config = dict(
    arch='vit',
    translate=0.06,
    method='byol',
    fused_qkv=True,
    bias='all',
    dropout=0.05,
    inner_norm=False,
    slots_per_expert=1,
    width=128,
    projector_hidden=1024,
    projector_hidden_layers=2,
    eps=1e-06,
    gradient_centralization=True,
    gradient_noise=0.3,
)
Rows from block 5 of a small self-supervised image encoder, named by matrix and row number. Rows with one number within an expert belong to one neuron, the router's apart. Each number is 50 + 10 x the weight over its row's rms, rounded and kept within 0 to 99. All counts start at 0.
Before each expert's rows are labels from the 100 images, of 14976, where the router gives the expert most weight on average: "responds to" is what is common among them; "patch colour" is the nearest of a few named colours to the mean colour under the peak. Only what is clearly more common there than usual is listed. The data: stained colorectal tissue patches (NCT-CRC-HE-100K). In brackets: how many of the 100.
# router: slot weights (model.blocks.5.mlp.router.weight, 64x128), inputs 64-127
# up: expert up (model.blocks.5.mlp.up, 64x32x128), inputs 64-127
# down: expert down (model.blocks.5.mlp.down, 64x128x32, transposed), outputs 64-127

# expert 33
responds to: tissue: smooth muscle (42)
patch colour: red (46)
router.33:47 46 48 55 56 49 51 68 46 35 57 51 58 51 52 59 42 41 64 41 60 41 35 65 37 48 76 56 43 52 60 51 62 54 36 57 65 40 55 37 43 54 37 35 66 57 61 49 51 60 48 48 57 57 41 42 51 48 46 51 49 57 46 56
up.0:54 50 39 50 40 50 42 35 47 50 58 65 59 50 43 50 34 56 58 51 50 55 60 62 50 45 50 62 65 42 58 31 50 53 75 50 64 50 40 50 62 65 50 54 59 50 41 50 50 63 45 47 43 29 25 50 34 50 39 49 50 29 56 50
down.0:32 50 42 51 28 50 63 57 57 50 44 34 39 44 73 67 52 50 38 47 50 38 50 35 49 53 74 48 61 40 61 76 63 50 50 36 67 38 44 50 40 61 50 72 50 50 37 50 39 64 42 72 38 50 50 50 50 46 55 25 41 50 50 50
up.1:45 50 62 52 50 49 80 50 50 50 38 50 63 62 43 16 73 33 49 39 51 70 50 50 50 38 80 50 51 50 50 50 50 64 50 37 49 32 45 50 50 39 68 38 50 59 50 50 50 55 43 50 50 51 50 50 46 67 32 50 50 52 49 52
down.1:47 52 55 45 35 53 46 34 63 53 54 38 66 50 30 50 52 36 56 41 37 50 50 50 35 55 50 34 50 40 46 45 50 40 70 41 52 50 50 58 62 57 50 53 64 47 31 50 51 69 49 50 50 58 56 50 50 50 36 49 61 42 62 50
up.2:52 29 44 32 50 50 42 50 50 56 50 61 50 58 50 46 50 27 47 50 45 50 29 62 52 40 50 52 50 35 34 57 62 50 46 50 50 70 31 50 37 67 58 52 57 56 39 54 40 46 69 66 33 50 50 41 42 45 50 66 52 50 50 54
down.2:50 50 62 56 65 48 46 41 48 75 50 50 40 65 45 72 44 52 30 50 60 58 52 50 56 60 62 49 57 37 62 59 50 63 33 49 50 58 50 61 55 55 50 50 37 50 40 36 46 59 50 50 67 39 50 50 50 40 56 50 50 50 50 33
up.3:31 36 47 50 45 65 52 37 50 45 31 53 50 35 50 40 50 31 73 47 50 49 44 50 53 63 55 40 43 75 50 50 36 50 53 37 50 50 56 62 55 50 42 46 50 36 51 46 50 50 50 50 67 50 50 49 50 45 42 62 49 47 50 35
down.3:71 50 57 27 33 50 49 42 50 59 56 55 69 50 68 50 50 41 49 37 50 41 50 55 56 35 43 34 50 50 38 50 62 42 50 41 70 45 35 47 43 50 57 46 37 55 28 40 50 33 64 47 54 50 56 35 50 58 47 54 28 61 51 49
up.4:52 50 69 50 46 60 36 50 70 63 40 50 65 50 52 50 54 50 56 59 69 35 43 65 33 58 47 49 50 25 53 50 50 44 47 57 39 55 36 25 41 59 50 67 50 53 29 50 39 50 49 39 50 68 49 62 42 50 51 50 44 34 40 50
down.4:62 50 50 50 45 81 65 41 63 39 62 66 44 53 67 36 51 70 50 74 51 48 50 56 50 40 57 50 50 50 62 60 50 53 50 76 42 50 38 40 25 50 57 55 46 50 49 50 45 48 71 49 50 50 71 49 50 50 50 50 37 50 64 56
up.5:37 43 65 57 50 50 43 32 50 35 52 36 53 45 50 50 42 59 59 39 47 44 50 50 50 45 31 38 50 42 37 54 50 50 50 41 50 44 50 72 50 63 47 50 50 50 62 68 50 49 41 32 62 52 30 66 50 50 61 50 60 50 50 50
down.5:50 42 61 50 60 47 50 43 76 50 50 50 35 41 50 37 64 62 50 50 70 58 50 62 50 51 50 31 50 51 60 53 38 50 50 33 46 57 50 42 55 59 50 46 43 50 70 60 43 58 68 50 61 63 40 50 57 34 75 50 67 50 38 50
up.6:41 64 53 52 50 51 43 67 50 50 47 50 50 54 50 53 44 50 52 57 50 60 63 47 66 50 64 35 57 42 66 44 50 60 42 50 38 57 37 63 53 54 50 74 29 50 49 38 39 65 55 44 44 50 39 50 61 43 64 50 45 26 50 24
down.6:49 62 63 40 50 50 48 54 50 67 50 71 77 61 48 50 30 65 44 76 50 50 36 46 50 35 52 46 67 59 62 50 55 46 57 63 25 50 47 50 55 57 57 50 50 50 50 43 50 50 50 50 52 56 50 28 53 29 39 50 63 50 62 50
up.7:50 60 50 50 67 68 50 50 64 50 50 30 50 46 50 68 50 50 62 59 51 39 38 50 48 43 57 34 57 69 54 34 50 40 52 34 45 50 44 55 60 50 50 39 46 54 50 57 81 50 64 45 50 32 50 42 50 50 41 64 50 50 43 44
down.7:50 50 78 50 51 50 42 38 50 50 50 61 60 50 56 50 63 51 50 39 61 55 50 32 50 37 32 25 63 54 34 49 41 56 24 59 50 61 43 50 56 56 49 50 50 54 45 50 55 54 37 50 58 63 32 50 43 54 59 69 49 50 47 53
up.8:50 59 50 50 50 66 50 59 61 50 50 40 42 48 53 55 50 50 33 36 50 37 53 49 39 58 34 50 38 72 57 50 50 50 45 36 53 50 70 50 50 43 49 33 38 66 59 48 64 63 36 39 52 55 35 47 71 51 64 51 50 47 35 51
down.8:51 39 60 58 50 45 17 64 43 50 70 61 41 51 60 39 50 40 50 50 43 61 33 50 58 71 44 55 30 41 55 50 31 26 42 50 49 50 52 50 50 50 50 50 50 66 34 39 53 68 50 50 50 43 50 58 60 65 50 55 63 50 46 50
up.9:50 64 43 50 54 44 50 52 50 59 51 50 42 61 71 55 50 64 48 55 65 30 59 29 44 31 52 46 77 50 49 33 44 50 50 50 50 65 45 51 50 50 67 60 50 55 50 40 50 50 50 55 56 35 46 43 38 39 50 54 56 50 31 41
down.9:66 47 50 36 65 40 54 53 34 39 50 50 61 50 67 50 58 69 50 50 37 54 53 47 40 60 68 53 58 50 50 38 66 57 60 57 40 35 56 50 45 40 46 50 52 36 50 54 50 50 79 33 50 55 50 39 63 29 55 64 36 50 43 50
up.10:70 50 37 50 39 40 50 59 57 50 50 50 49 44 42 63 33 59 37 48 54 50 48 35 32 29 68 54 50 53 41 60 63 50 50 45 50 61 50 57 50 66 50 34 58 75 50 42 50 50 27 56 39 50 56 50 50 50 66 50 51 50 50 50
down.10:35 45 50 67 51 37 50 42 50 50 54 40 57 50 50 50 46 50 39 50 47 50 53 61 29 67 58 42 78 43 59 37 67 45 57 52 50 50 32 62 31 53 50 70 50 46 53 70 50 52 39 41 54 36 63 48 54 50 41 39 54 53 50 62
up.11:50 50 50 50 65 47 35 48 52 50 38 54 47 48 54 28 64 56 45 42 50 51 27 47 50 50 39 41 40 53 50 33 52 44 51 50 64 50 50 50 50 76 50 50 30 41 66 50 71 51 58 54 61 50 54 29 50 63 32 26 50 33 43 39
down.11:32 55 40 50 50 32 50 45 42 50 62 50 78 61 50 45 57 50 49 48 49 44 55 28 59 50 66 50 62 65 30 50 50 60 48 50 30 50 37 62 44 35 50 50 32 42 50 50 50 50 49 50 66 50 50 55 56 58 58 37 31 50 34 50

# expert 44
responds to: tissue: lymphocytes (74)
patch colour: grey (81)
router.44:43 45 46 60 56 49 65 39 56 46 51 58 42 43 30 29 54 49 57 53 43 53 51 48 53 49 35 62 41 50 33 47 36 73 48 55 44 58 75 55 47 44 63 50 52 57 36 53 55 69 43 49 54 58 56 37 53 47 50 60 74 65 40 38
up.0:74 46 36 50 50 68 75 60 50 50 62 50 50 44 44 50 52 50 55 43 50 41 43 50 58 45 50 57 50 57 52 47 49 56 62 50 52 27 58 50 54 50 53 43 47 66 66 50 50 35 38 50 50 37 37 65 56 61 60 45 50 74 50 50
down.0:50 58 59 48 47 50 51 59 51 56 50 50 71 64 43 54 50 68 23 39 55 66 75 65 50 35 57 50 42 50 50 46 64 54 52 50 57 50 51 50 63 50 58 53 37 31 45 50 69 65 64 61 50 51 48 61 53 50 50 52 63 72 44 50
up.1:50 50 50 56 35 50 36 60 58 40 39 44 44 50 50 71 63 50 40 46 63 50 65 44 50 56 50 50 55 55 50 50 52 73 68 62 31 55 55 66 46 50 50 56 50 30 50 16 33 54 38 51 40 50 50 51 64 50 40 50 70 50 47 44
down.1:50 63 52 50 47 41 70 54 75 53 50 62 59 59 69 35 39 67 50 56 44 50 62 49 51 42 50 50 61 50 50 50 66 46 48 59 50 50 47 50 50 29 69 61 50 30 35 79 50 50 32 61 67 50 65 51 50 50 58 56 55 50 50 50
up.2:30 50 54 50 47 58 18 40 50 50 45 50 47 50 39 50 50 38 48 76 39 51 50 52 44 61 57 44 57 48 52 58 50 43 48 37 50 47 32 50 56 60 26 63 50 57 53 61 40 50 56 50 39 50 35 27 47 63 62 58 50 51 38 50
down.2:37 50 22 48 42 49 71 51 40 50 50 51 36 50 50 52 50 70 50 39 36 40 70 50 33 57 54 40 50 50 53 46 57 56 66 36 58 50 39 50 50 50 65 39 48 35 67 58 38 50 53 49 46 35 35 43 62 66 67 50 58 50 30 50
up.3:48 61 50 31 50 63 54 51 61 61 50 77 49 50 50 40 50 52 36 63 56 66 55 54 69 36 62 57 48 22 43 54 50 47 58 37 42 36 44 39 51 47 50 57 32 50 53 70 50 50 30 50 56 61 39 50 50 50 36 50 50 63 49 52
down.3:50 46 66 48 50 50 38 43 50 42 50 50 78 50 50 50 50 54 50 50 66 62 50 67 55 50 27 63 41 68 56 41 61 50 32 50 50 50 50 32 56 46 50 45 37 40 51 46 50 50 57 40 50 42 34 51 30 66 55 50 50 57 50 72
up.4:50 28 46 61 65 43 50 49 43 47 55 50 50 50 54 50 27 38 51 32 50 37 36 28 55 50 44 59 43 40 50 50 48 50 50 36 55 54 59 50 50 46 56 50 50 68 50 55 50 50 50 52 51 42 48 56 57 74 56 34 50 79 50 42
down.4:43 47 50 67 50 50 50 29 71 49 52 50 50 50 50 46 79 44 45 60 50 50 50 61 50 50 49 60 55 61 68 43 51 50 50 51 50 46 50 69 50 24 52 75 55 62 67 40 50 50 64 42 39 49 50 50 33 50 50 48 50 50 50 38
up.5:39 45 50 50 40 69 53 50 34 50 45 40 75 50 38 50 40 39 41 36 68 64 41 50 50 42 50 50 64 45 71 61 51 54 50 24 39 78 45 50 51 47 47 50 53 50 50 43 50 35 50 50 50 49 42 50 66 50 50 50 56 56 56 50
down.5:44 50 50 56 61 50 60 39 50 59 38 59 22 52 50 50 50 68 52 50 30 64 50 48 50 50 52 50 61 24 42 41 63 29 64 50 50 42 46 35 29 50 50 50 50 50 30 54 73 44 59 39 48 50 50 50 49 34 53 53 50 50 50 50
up.6:50 32 41 52 38 39 64 66 59 44 50 40 74 56 50 50 29 64 39 59 35 50 50 50 30 66 50 50 54 50 53 47 41 42 57 49 42 44 50 50 46 50 50 50 75 39 44 50 51 52 72 57 50 39 43 50 50 48 34 48 54 50 50 41
down.6:45 41 55 60 72 46 50 36 57 48 70 70 37 50 58 60 50 59 50 58 38 40 66 50 45 50 75 56 41 50 38 50 50 57 50 46 50 50 50 47 50 57 72 51 44 32 50 51 55 30 29 34 50 50 50 48 57 46 41 46 25 44 59 65
up.7:30 50 65 46 49 52 64 49 53 50 43 50 50 46 29 56 58 42 65 50 50 59 50 46 57 50 37 43 50 46 50 53 46 60 40 50 50 50 61 47 40 30 50 29 50 29 45 50 38 52 46 50 59 50 50 53 50 50 50 50 50 46 50 47
down.7:50 60 50 62 64 42 47 59 50 56 50 61 41 50 77 45 37 55 44 50 50 68 78 51 47 50 50 52 39 50 47 50 39 50 50 57 52 50 59 50 63 69 51 53 68 63 26 45 50 41 31 56 56 50 42 48 39 44 43 39 35 51 66 49
up.8:59 46 53 50 50 63 50 34 19 55 56 32 60 69 76 50 51 50 50 52 50 53 59 50 34 50 50 41 31 50 61 48 55 67 50 59 50 50 47 50 51 42 50 27 30 59 59 33 38 39 50 36 53 43 59 44 57 62 32 53 50 30 47 59
down.8:63 50 50 65 57 50 50 60 67 36 37 34 55 46 40 51 50 50 50 33 67 36 50 52 50 46 52 58 52 63 59 56 37 54 33 58 53 56 65 50 64 50 46 50 27 71 50 64 39 37 63 59 64 52 50 71 40 62 60 25 64 50 28 43
up.9:37 57 40 46 53 59 56 33 50 31 80 50 50 57 39 50 43 69 50 51 70 27 56 59 67 50 54 35 50 37 62 45 39 42 50 56 51 50 60 69 50 50 50 50 50 77 59 50 53 51 44 53 53 35 50 51 52 50 61 50 50 60 50 39
down.9:76 54 53 59 39 41 65 50 50 64 63 41 52 47 51 63 50 54 32 50 43 35 50 50 37 33 35 42 46 50 50 39 50 50 71 41 37 50 28 48 34 68 63 50 47 50 50 48 62 60 66 56 68 56 50 44 27 50 83 59 50 63 47 52
up.10:61 54 58 42 50 31 50 50 50 67 56 65 50 39 50 27 50 60 24 31 52 74 50 45 54 64 79 50 60 42 52 50 46 48 35 50 55 50 62 35 43 68 49 50 50 55 68 74 51 50 42 50 60 50 48 56 34 50 60 46 58 38 50 45
down.10:47 52 18 48 50 68 50 44 50 61 57 49 55 50 50 50 50 46 59 50 52 50 33 61 50 50 52 39 54 57 42 65 70 49 45 57 50 59 75 47 62 50 54 75 50 50 46 55 22 56 50 50 56 50 57 58 66 50 50 57 54 61 31 33
up.11:78 50 57 50 39 53 50 33 44 72 48 42 47 61 66 44 50 50 61 63 61 57 73 50 63 49 64 50 58 50 53 50 68 50 41 56 35 48 41 50 35 55 49 59 61 50 46 58 28 64 41 50 50 55 42 50 58 77 50 50 50 38 50 47
down.11:43 35 44 50 26 43 64 50 46 43 45 46 50 26 37 46 29 50 51 52 50 50 29 50 50 77 34 59 50 51 50 76 35 46 50 54 41 61 50 40 46 50 50 50 58 50 45 64 44 50 55 50 48 42 50 37 57 57 50 50 47 59 44 50

# expert 30
responds to: tissue: debris (40); tissue: smooth muscle (37)
patch colour: brown (64); red (31)
router.30:55 50 44 60 34 55 62 55 59 52 52 44 55 64 59 59 43 45 45 47 47 50 47 41 71 40 51 48 29 66 53 49 43 45 51 40 52 47 54 32 40 54 47 28 49 42 54 49 69 47 55 35 35 42 66 51 51 60 56 44 48 40 31 53
up.0:50 50 63 42 34 50 40 55 31 50 50 50 50 57 56 50 39 48 50 50 37 66 53 50 48 50 50 50 43 50 40 49 69 50 64 41 50 39 48 42 59 73 55 50 47 65 62 33 36 67 43 35 45 50 48 50 27 39 73 66 50 33 50 47
down.0:62 50 37 50 59 54 50 51 61 64 59 33 50 38 35 50 70 48 50 54 30 43 29 53 50 45 58 38 31 35 45 50 55 55 56 39 69 63 40 50 58 50 52 56 31 24 50 39 68 50 50 41 50 50 58 30 50 37 43 50 50 51 58 50
up.1:43 18 48 56 50 46 50 50 50 54 41 50 42 34 50 54 55 51 50 50 42 47 65 50 60 53 50 50 50 41 31 50 42 26 46 38 50 50 65 78 50 31 63 50 67 50 50 57 42 49 66 50 42 50 51 45 45 50 48 50 75 33 50 69
down.1:56 50 41 55 50 50 63 26 50 45 55 55 54 63 50 41 47 50 50 43 50 57 54 47 60 50 44 50 41 74 50 50 41 36 50 73 26 57 44 50 56 59 73 26 50 50 45 50 61 50 58 50 36 71 57 68 43 64 45 50 40 77 50 50
up.2:56 36 50 50 61 50 50 44 50 68 32 50 50 55 34 65 59 62 47 48 35 35 50 58 59 50 29 50 47 50 32 41 69 41 66 50 44 50 63 49 55 72 65 59 43 50 50 53 48 50 43 61 53 53 49 67 71 50 53 50 50 56 50 50
down.2:62 50 34 36 62 39 50 32 60 43 50 30 50 47 50 52 49 38 65 57 79 40 47 50 41 50 39 37 44 50 34 50 50 50 50 50 53 50 49 56 50 50 50 43 48 68 58 74 42 65 40 39 31 50 50 56 35 64 36 50 60 50 56 32
up.3:58 49 50 50 46 50 65 73 69 50 28 55 83 50 50 33 54 67 34 30 34 52 50 58 60 36 33 52 53 42 54 52 44 32 50 55 34 35 56 57 59 50 50 56 64 60 50 29 59 37 35 47 50 62 31 50 43 44 46 57 65 50 50 34
down.3:41 50 57 51 60 62 37 30 43 41 47 51 67 65 44 50 59 62 38 66 63 47 53 50 50 75 72 35 82 50 50 71 57 50 50 61 50 60 50 50 50 53 57 62 45 50 50 50 51 57 50 61 36 50 45 50 46 57 45 43 42 52 32 37
up.4:26 50 31 46 50 50 25 63 41 50 52 50 37 44 50 50 50 39 50 43 56 15 28 74 50 66 50 38 50 34 50 37 48 49 58 31 50 50 44 35 30 46 50 55 32 50 43 50 38 43 50 48 59 50 48 36 44 49 50 50 69 60 38 63
down.4:52 59 49 41 71 44 58 61 59 38 29 50 44 49 50 42 50 69 50 59 50 49 62 40 50 60 50 59 50 57 45 37 53 29 74 58 42 53 50 50 64 53 50 50 66 50 63 57 50 59 54 50 50 50 50 55 48 50 61 52 50 20 50 57
up.5:63 69 64 50 65 56 64 64 50 50 41 23 50 53 50 64 41 45 38 31 75 44 42 50 55 46 50 54 50 69 45 50 39 50 52 50 50 55 50 50 49 50 22 59 50 50 47 49 59 50 41 64 50 37 56 50 49 50 72 50 50 44 71 65
down.5:30 48 50 35 35 62 50 58 55 61 50 65 59 52 45 62 50 50 45 44 61 34 29 50 38 59 50 63 59 50 39 50 73 54 50 45 53 50 65 50 50 50 50 50 50 47 50 50 60 62 41 50 72 60 50 46 59 50 40 38 50 49 50 58
up.6:67 50 55 55 50 56 52 50 50 47 47 50 77 31 50 71 74 40 50 37 56 38 55 55 59 77 67 63 50 59 50 41 53 50 62 44 66 55 43 57 50 44 33 46 50 50 50 50 37 59 53 45 37 43 58 50 41 43 74 33 69 52 54 44
down.6:35 59 53 50 39 63 49 40 79 49 50 59 64 48 50 50 42 51 54 50 47 61 53 45 59 50 32 45 62 35 67 50 38 46 50 30 54 63 32 50 50 50 50 69 50 38 48 50 65 50 50 62 49 50 58 50 55 61 66 50 60 71 54 36
up.7:50 39 47 42 57 50 63 46 52 57 50 50 64 50 50 47 71 56 38 50 36 64 37 63 55 48 86 50 67 57 50 65 28 36 50 50 54 54 38 50 50 50 50 50 50 50 50 63 50 66 50 36 21 39 40 50 50 50 71 50 60 50 57 50
down.7:50 50 68 69 43 28 62 47 50 35 45 50 61 50 43 63 49 50 34 30 61 50 50 50 50 64 43 44 50 50 60 50 37 39 50 46 50 50 50 50 43 50 50 51 56 67 36 50 30 56 57 56 71 56 50 59 50 41 50 52 50 50 44 50
up.8:53 43 48 50 45 32 40 41 52 50 50 54 50 58 24 56 57 59 50 49 61 50 49 42 72 58 77 55 64 50 66 64 29 50 47 50 50 51 50 46 50 50 64 54 50 67 67 28 40 50 34 23 59 37 40 66 56 34 50 50 60 50 50 32
down.8:50 50 50 40 71 53 62 45 59 50 34 50 48 50 60 58 19 47 50 50 61 50 30 60 38 62 55 29 36 40 36 47 32 34 57 50 59 60 50 28 50 64 43 56 50 48 50 54 39 44 72 50 50 44 51 46 34 26 50 48 50 46 50 64
up.9:50 50 67 50 51 51 50 38 32 50 52 55 69 50 50 61 50 50 40 39 50 44 37 48 47 69 46 40 59 51 39 50 27 50 78 50 56 65 42 39 53 45 76 57 50 53 32 73 69 50 52 50 44 50 49 33 40 50 53 50 60 35 63 50
down.9:46 50 50 50 38 48 43 36 54 50 42 50 37 50 50 36 50 50 50 33 54 57 42 46 54 30 50 31 46 50 50 50 58 43 64 55 45 62 22 50 76 44 31 50 36 50 49 50 35 72 52 63 65 50 38 52 38 61 57 55 42 27 50 63
up.10:65 35 59 61 63 69 55 50 51 56 43 50 55 50 73 50 71 44 59 50 50 50 50 53 52 37 36 50 50 66 41 46 69 50 52 64 50 44 50 73 50 52 43 50 71 63 50 50 50 50 50 36 50 59 65 50 43 50 42 56 44 62 43 47
down.10:61 32 53 67 52 61 64 59 49 50 50 42 53 62 32 21 50 44 56 40 50 50 67 42 50 50 49 50 52 50 50 50 48 67 48 59 50 51 50 50 26 72 50 75 68 42 50 50 43 50 35 53 42 50 44 50 56 34 47 61 65 52 75 50
up.11:43 50 37 49 40 50 47 50 56 39 53 34 54 58 42 46 50 39 29 51 50 50 29 48 46 50 32 59 66 50 45 45 47 50 56 55 49 43 57 24 60 59 46 45 54 51 51 69 47 65 50 50 30 50 40 50 38 72 63 48 66 71 44 48
down.11:62 42 50 39 66 51 50 50 50 50 50 52 50 49 50 64 39 59 62 67 50 50 57 64 50 58 55 39 67 52 50 62 50 52 49 50 50 54 37 50 31 39 50 50 50 50 65 50 36 29 54 47 53 50 34 34 23 41 46 50 21 72 50 66

# expert 2
responds to: tissue: smooth muscle (96)
patch colour: pink (72)
router.2:49 52 51 44 67 46 53 50 55 40 45 45 55 57 62 44 52 59 69 46 65 53 59 70 32 47 66 60 52 53 42 54 67 35 33 44 47 45 44 58 67 54 33 68 43 38 54 64 55 49 46 69 57 51 46 32 23 42 55 58 47 57 60 47
up.0:50 50 66 50 61 67 50 42 38 45 15 23 59 54 52 33 44 31 52 53 41 55 65 56 50 45 50 59 38 50 47 59 50 50 42 49 61 58 55 73 42 35 37 37 55 50 56 43 53 32 59 43 59 71 46 53 41 33 51 50 50 51 50 64
down.0:50 58 50 59 50 44 32 47 57 39 50 50 79 46 35 32 66 45 50 50 67 50 50 56 45 42 42 50 53 57 50 50 53 50 50 43 46 50 47 50 31 37 62 38 37 54 50 50 57 56 35 39 50 47 52 26 60 75 42 55 50 50 50 40
up.1:70 28 43 50 50 45 69 50 55 50 37 31 39 63 50 63 35 39 50 55 50 38 50 17 45 50 50 53 34 46 50 60 66 60 57 50 50 50 46 50 41 50 50 50 59 50 55 50 55 50 50 50 63 50 50 50 32 49 35 71 50 37 50 50
down.1:35 60 34 50 50 43 50 50 35 50 50 64 63 33 42 42 33 52 49 54 50 41 53 58 81 64 49 31 35 41 50 56 50 39 41 47 33 52 33 55 59 50 18 50 31 49 46 50 36 58 38 50 39 65 50 39 50 30 50 41 50 53 41 62
up.2:50 50 50 38 47 58 50 63 50 50 42 52 50 50 71 57 50 40 76 64 50 54 52 21 49 50 50 50 50 50 50 62 61 25 50 31 42 42 32 50 50 54 47 55 50 65 64 50 41 38 50 43 70 58 51 51 49 51 33 50 50 50 50 50
down.2:47 50 59 50 38 65 50 56 50 59 50 50 30 44 64 50 39 41 66 57 50 40 64 78 51 55 58 50 40 50 50 40 50 55 45 56 59 50 36 50 24 58 50 50 68 36 42 50 36 65 50 50 40 63 29 50 50 50 58 69 68 50 62 43
up.3:65 57 47 46 50 50 41 62 57 37 52 34 53 55 31 50 52 50 50 68 50 48 50 38 51 49 50 50 49 29 59 73 74 50 43 58 67 44 50 39 42 45 50 54 59 50 41 50 49 44 59 57 44 40 50 56 50 44 45 52 40 32 50 57
down.3:50 50 50 61 37 66 54 50 46 42 27 50 50 54 59 50 35 50 48 52 84 56 38 43 50 58 70 50 57 50 50 59 50 46 30 66 54 31 50 63 71 54 68 52 24 57 66 65 60 40 52 49 39 38 50 42 62 67 46 50 37 50 44 50
up.4:50 57 43 66 50 37 39 48 51 64 39 37 41 61 39 38 52 50 50 52 45 65 50 46 50 12 43 50 49 47 68 50 42 75 62 50 37 65 55 31 52 35 45 50 35 72 55 50 50 54 54 50 50 41 38 48 49 66 50 50 41 31 60 40
down.4:43 65 37 55 55 50 50 50 38 50 50 56 64 39 50 50 50 40 50 66 50 50 41 71 45 50 38 52 63 64 50 50 58 31 58 45 45 50 44 32 56 40 54 50 40 29 27 50 31 52 50 50 62 42 50 42 50 35 50 50 62 35 53 50
up.5:33 46 50 32 47 50 58 50 44 61 50 66 52 46 34 38 50 51 50 58 50 65 50 50 50 64 31 63 44 50 65 41 50 55 50 50 60 56 50 50 53 67 59 46 46 39 35 50 61 36 52 40 67 46 67 50 50 48 50 52 66 61 65 50
down.5:50 50 50 55 35 28 52 55 50 50 33 46 73 63 37 50 50 55 48 41 50 38 50 65 38 57 42 58 48 77 38 46 68 50 50 53 67 50 61 50 50 36 58 50 32 50 50 46 52 38 45 53 47 39 51 50 46 56 50 41 52 27 50 45
up.6:50 29 39 50 41 50 35 47 47 49 40 39 50 61 49 50 63 40 47 50 55 42 70 39 55 34 47 52 52 50 50 62 44 47 58 40 42 54 56 50 45 30 45 50 50 55 58 49 55 47 52 36 50 27 39 50 42 39 38 50 75 39 66 50
down.6:50 50 33 43 37 50 55 36 50 41 68 58 46 50 50 50 75 39 53 50 47 46 49 68 60 61 19 45 50 75 42 60 55 55 40 34 46 51 50 50 56 50 31 50 50 58 44 22 41 59 50 71 45 47 59 62 36 54 50 61 50 31 51 50
up.7:36 50 50 63 55 67 50 31 36 50 50 28 53 50 29 44 67 38 50 55 52 65 64 50 50 50 48 46 43 50 52 47 43 51 41 54 43 32 62 75 68 56 50 48 56 60 50 58 50 26 35 50 50 50 38 50 45 50 36 40 50 36 51 50
down.7:51 31 38 50 50 64 56 50 42 50 50 38 39 43 50 50 70 34 61 42 50 50 58 60 37 50 34 50 39 50 50 46 44 50 50 50 50 72 37 48 54 50 41 62 46 27 19 49 39 50 56 50 50 50 45 57 33 39 50 49 50 42 63 53
up.8:50 41 42 30 42 51 50 65 72 64 65 34 50 36 36 67 26 68 51 50 56 64 60 51 53 63 45 50 65 65 48 50 33 50 56 50 54 33 37 50 35 62 56 41 50 62 50 50 50 62 62 50 47 52 50 47 40 34 41 61 46 48 46 55
down.8:46 50 44 58 30 50 55 45 39 66 71 55 66 33 55 68 55 58 40 39 43 50 50 50 66 54 34 36 68 50 43 50 46 48 67 48 50 47 56 35 58 55 44 64 72 31 41 40 50 39 52 50 36 60 57 43 40 56 62 47 50 65 50 60
up.9:38 45 47 50 54 40 59 50 51 45 50 67 32 47 40 53 50 64 53 52 50 33 50 55 35 64 25 28 63 16 41 50 39 35 50 62 50 48 43 57 50 50 50 59 54 36 41 54 46 50 44 72 66 50 49 50 54 44 43 63 38 58 56 50
down.9:55 55 50 48 50 63 50 56 49 43 38 46 60 61 50 47 53 42 37 62 49 50 50 28 58 50 64 55 68 44 44 50 65 50 43 55 38 36 41 30 50 61 48 50 53 50 70 40 49 44 63 50 50 50 70 50 38 45 50 52 46 46 39 45
up.10:40 38 50 50 50 19 50 50 50 39 50 62 47 29 32 50 56 50 50 50 58 50 31 48 64 50 62 50 59 50 50 37 50 50 50 44 50 67 50 42 50 61 60 60 55 51 22 63 30 48 53 50 60 64 44 26 50 59 50 58 30 34 50 61
down.10:55 63 69 34 50 39 47 58 50 50 73 45 50 52 50 53 50 50 46 58 50 54 34 50 65 37 60 62 36 50 50 50 42 27 50 51 61 62 44 50 47 50 46 56 40 30 49 57 50 51 69 56 71 41 50 50 50 27 57 50 57 28 50 47
up.11:50 50 60 46 38 50 46 47 50 51 50 50 73 51 42 41 50 84 51 53 50 38 50 40 50 71 31 54 50 53 50 39 52 31 45 50 40 51 40 50 50 48 53 50 42 32 50 57 56 50 31 67 50 50 50 38 38 59 50 49 48 78 44 52
down.11:49 25 50 50 50 66 70 32 50 50 74 50 62 74 36 52 50 45 64 42 58 63 50 16 30 58 59 50 53 50 50 43 37 50 39 64 42 66 52 54 43 50 58 42 55 50 50 41 44 62 50 22 53 41 44 53 50 39 56 49 50 50 50 50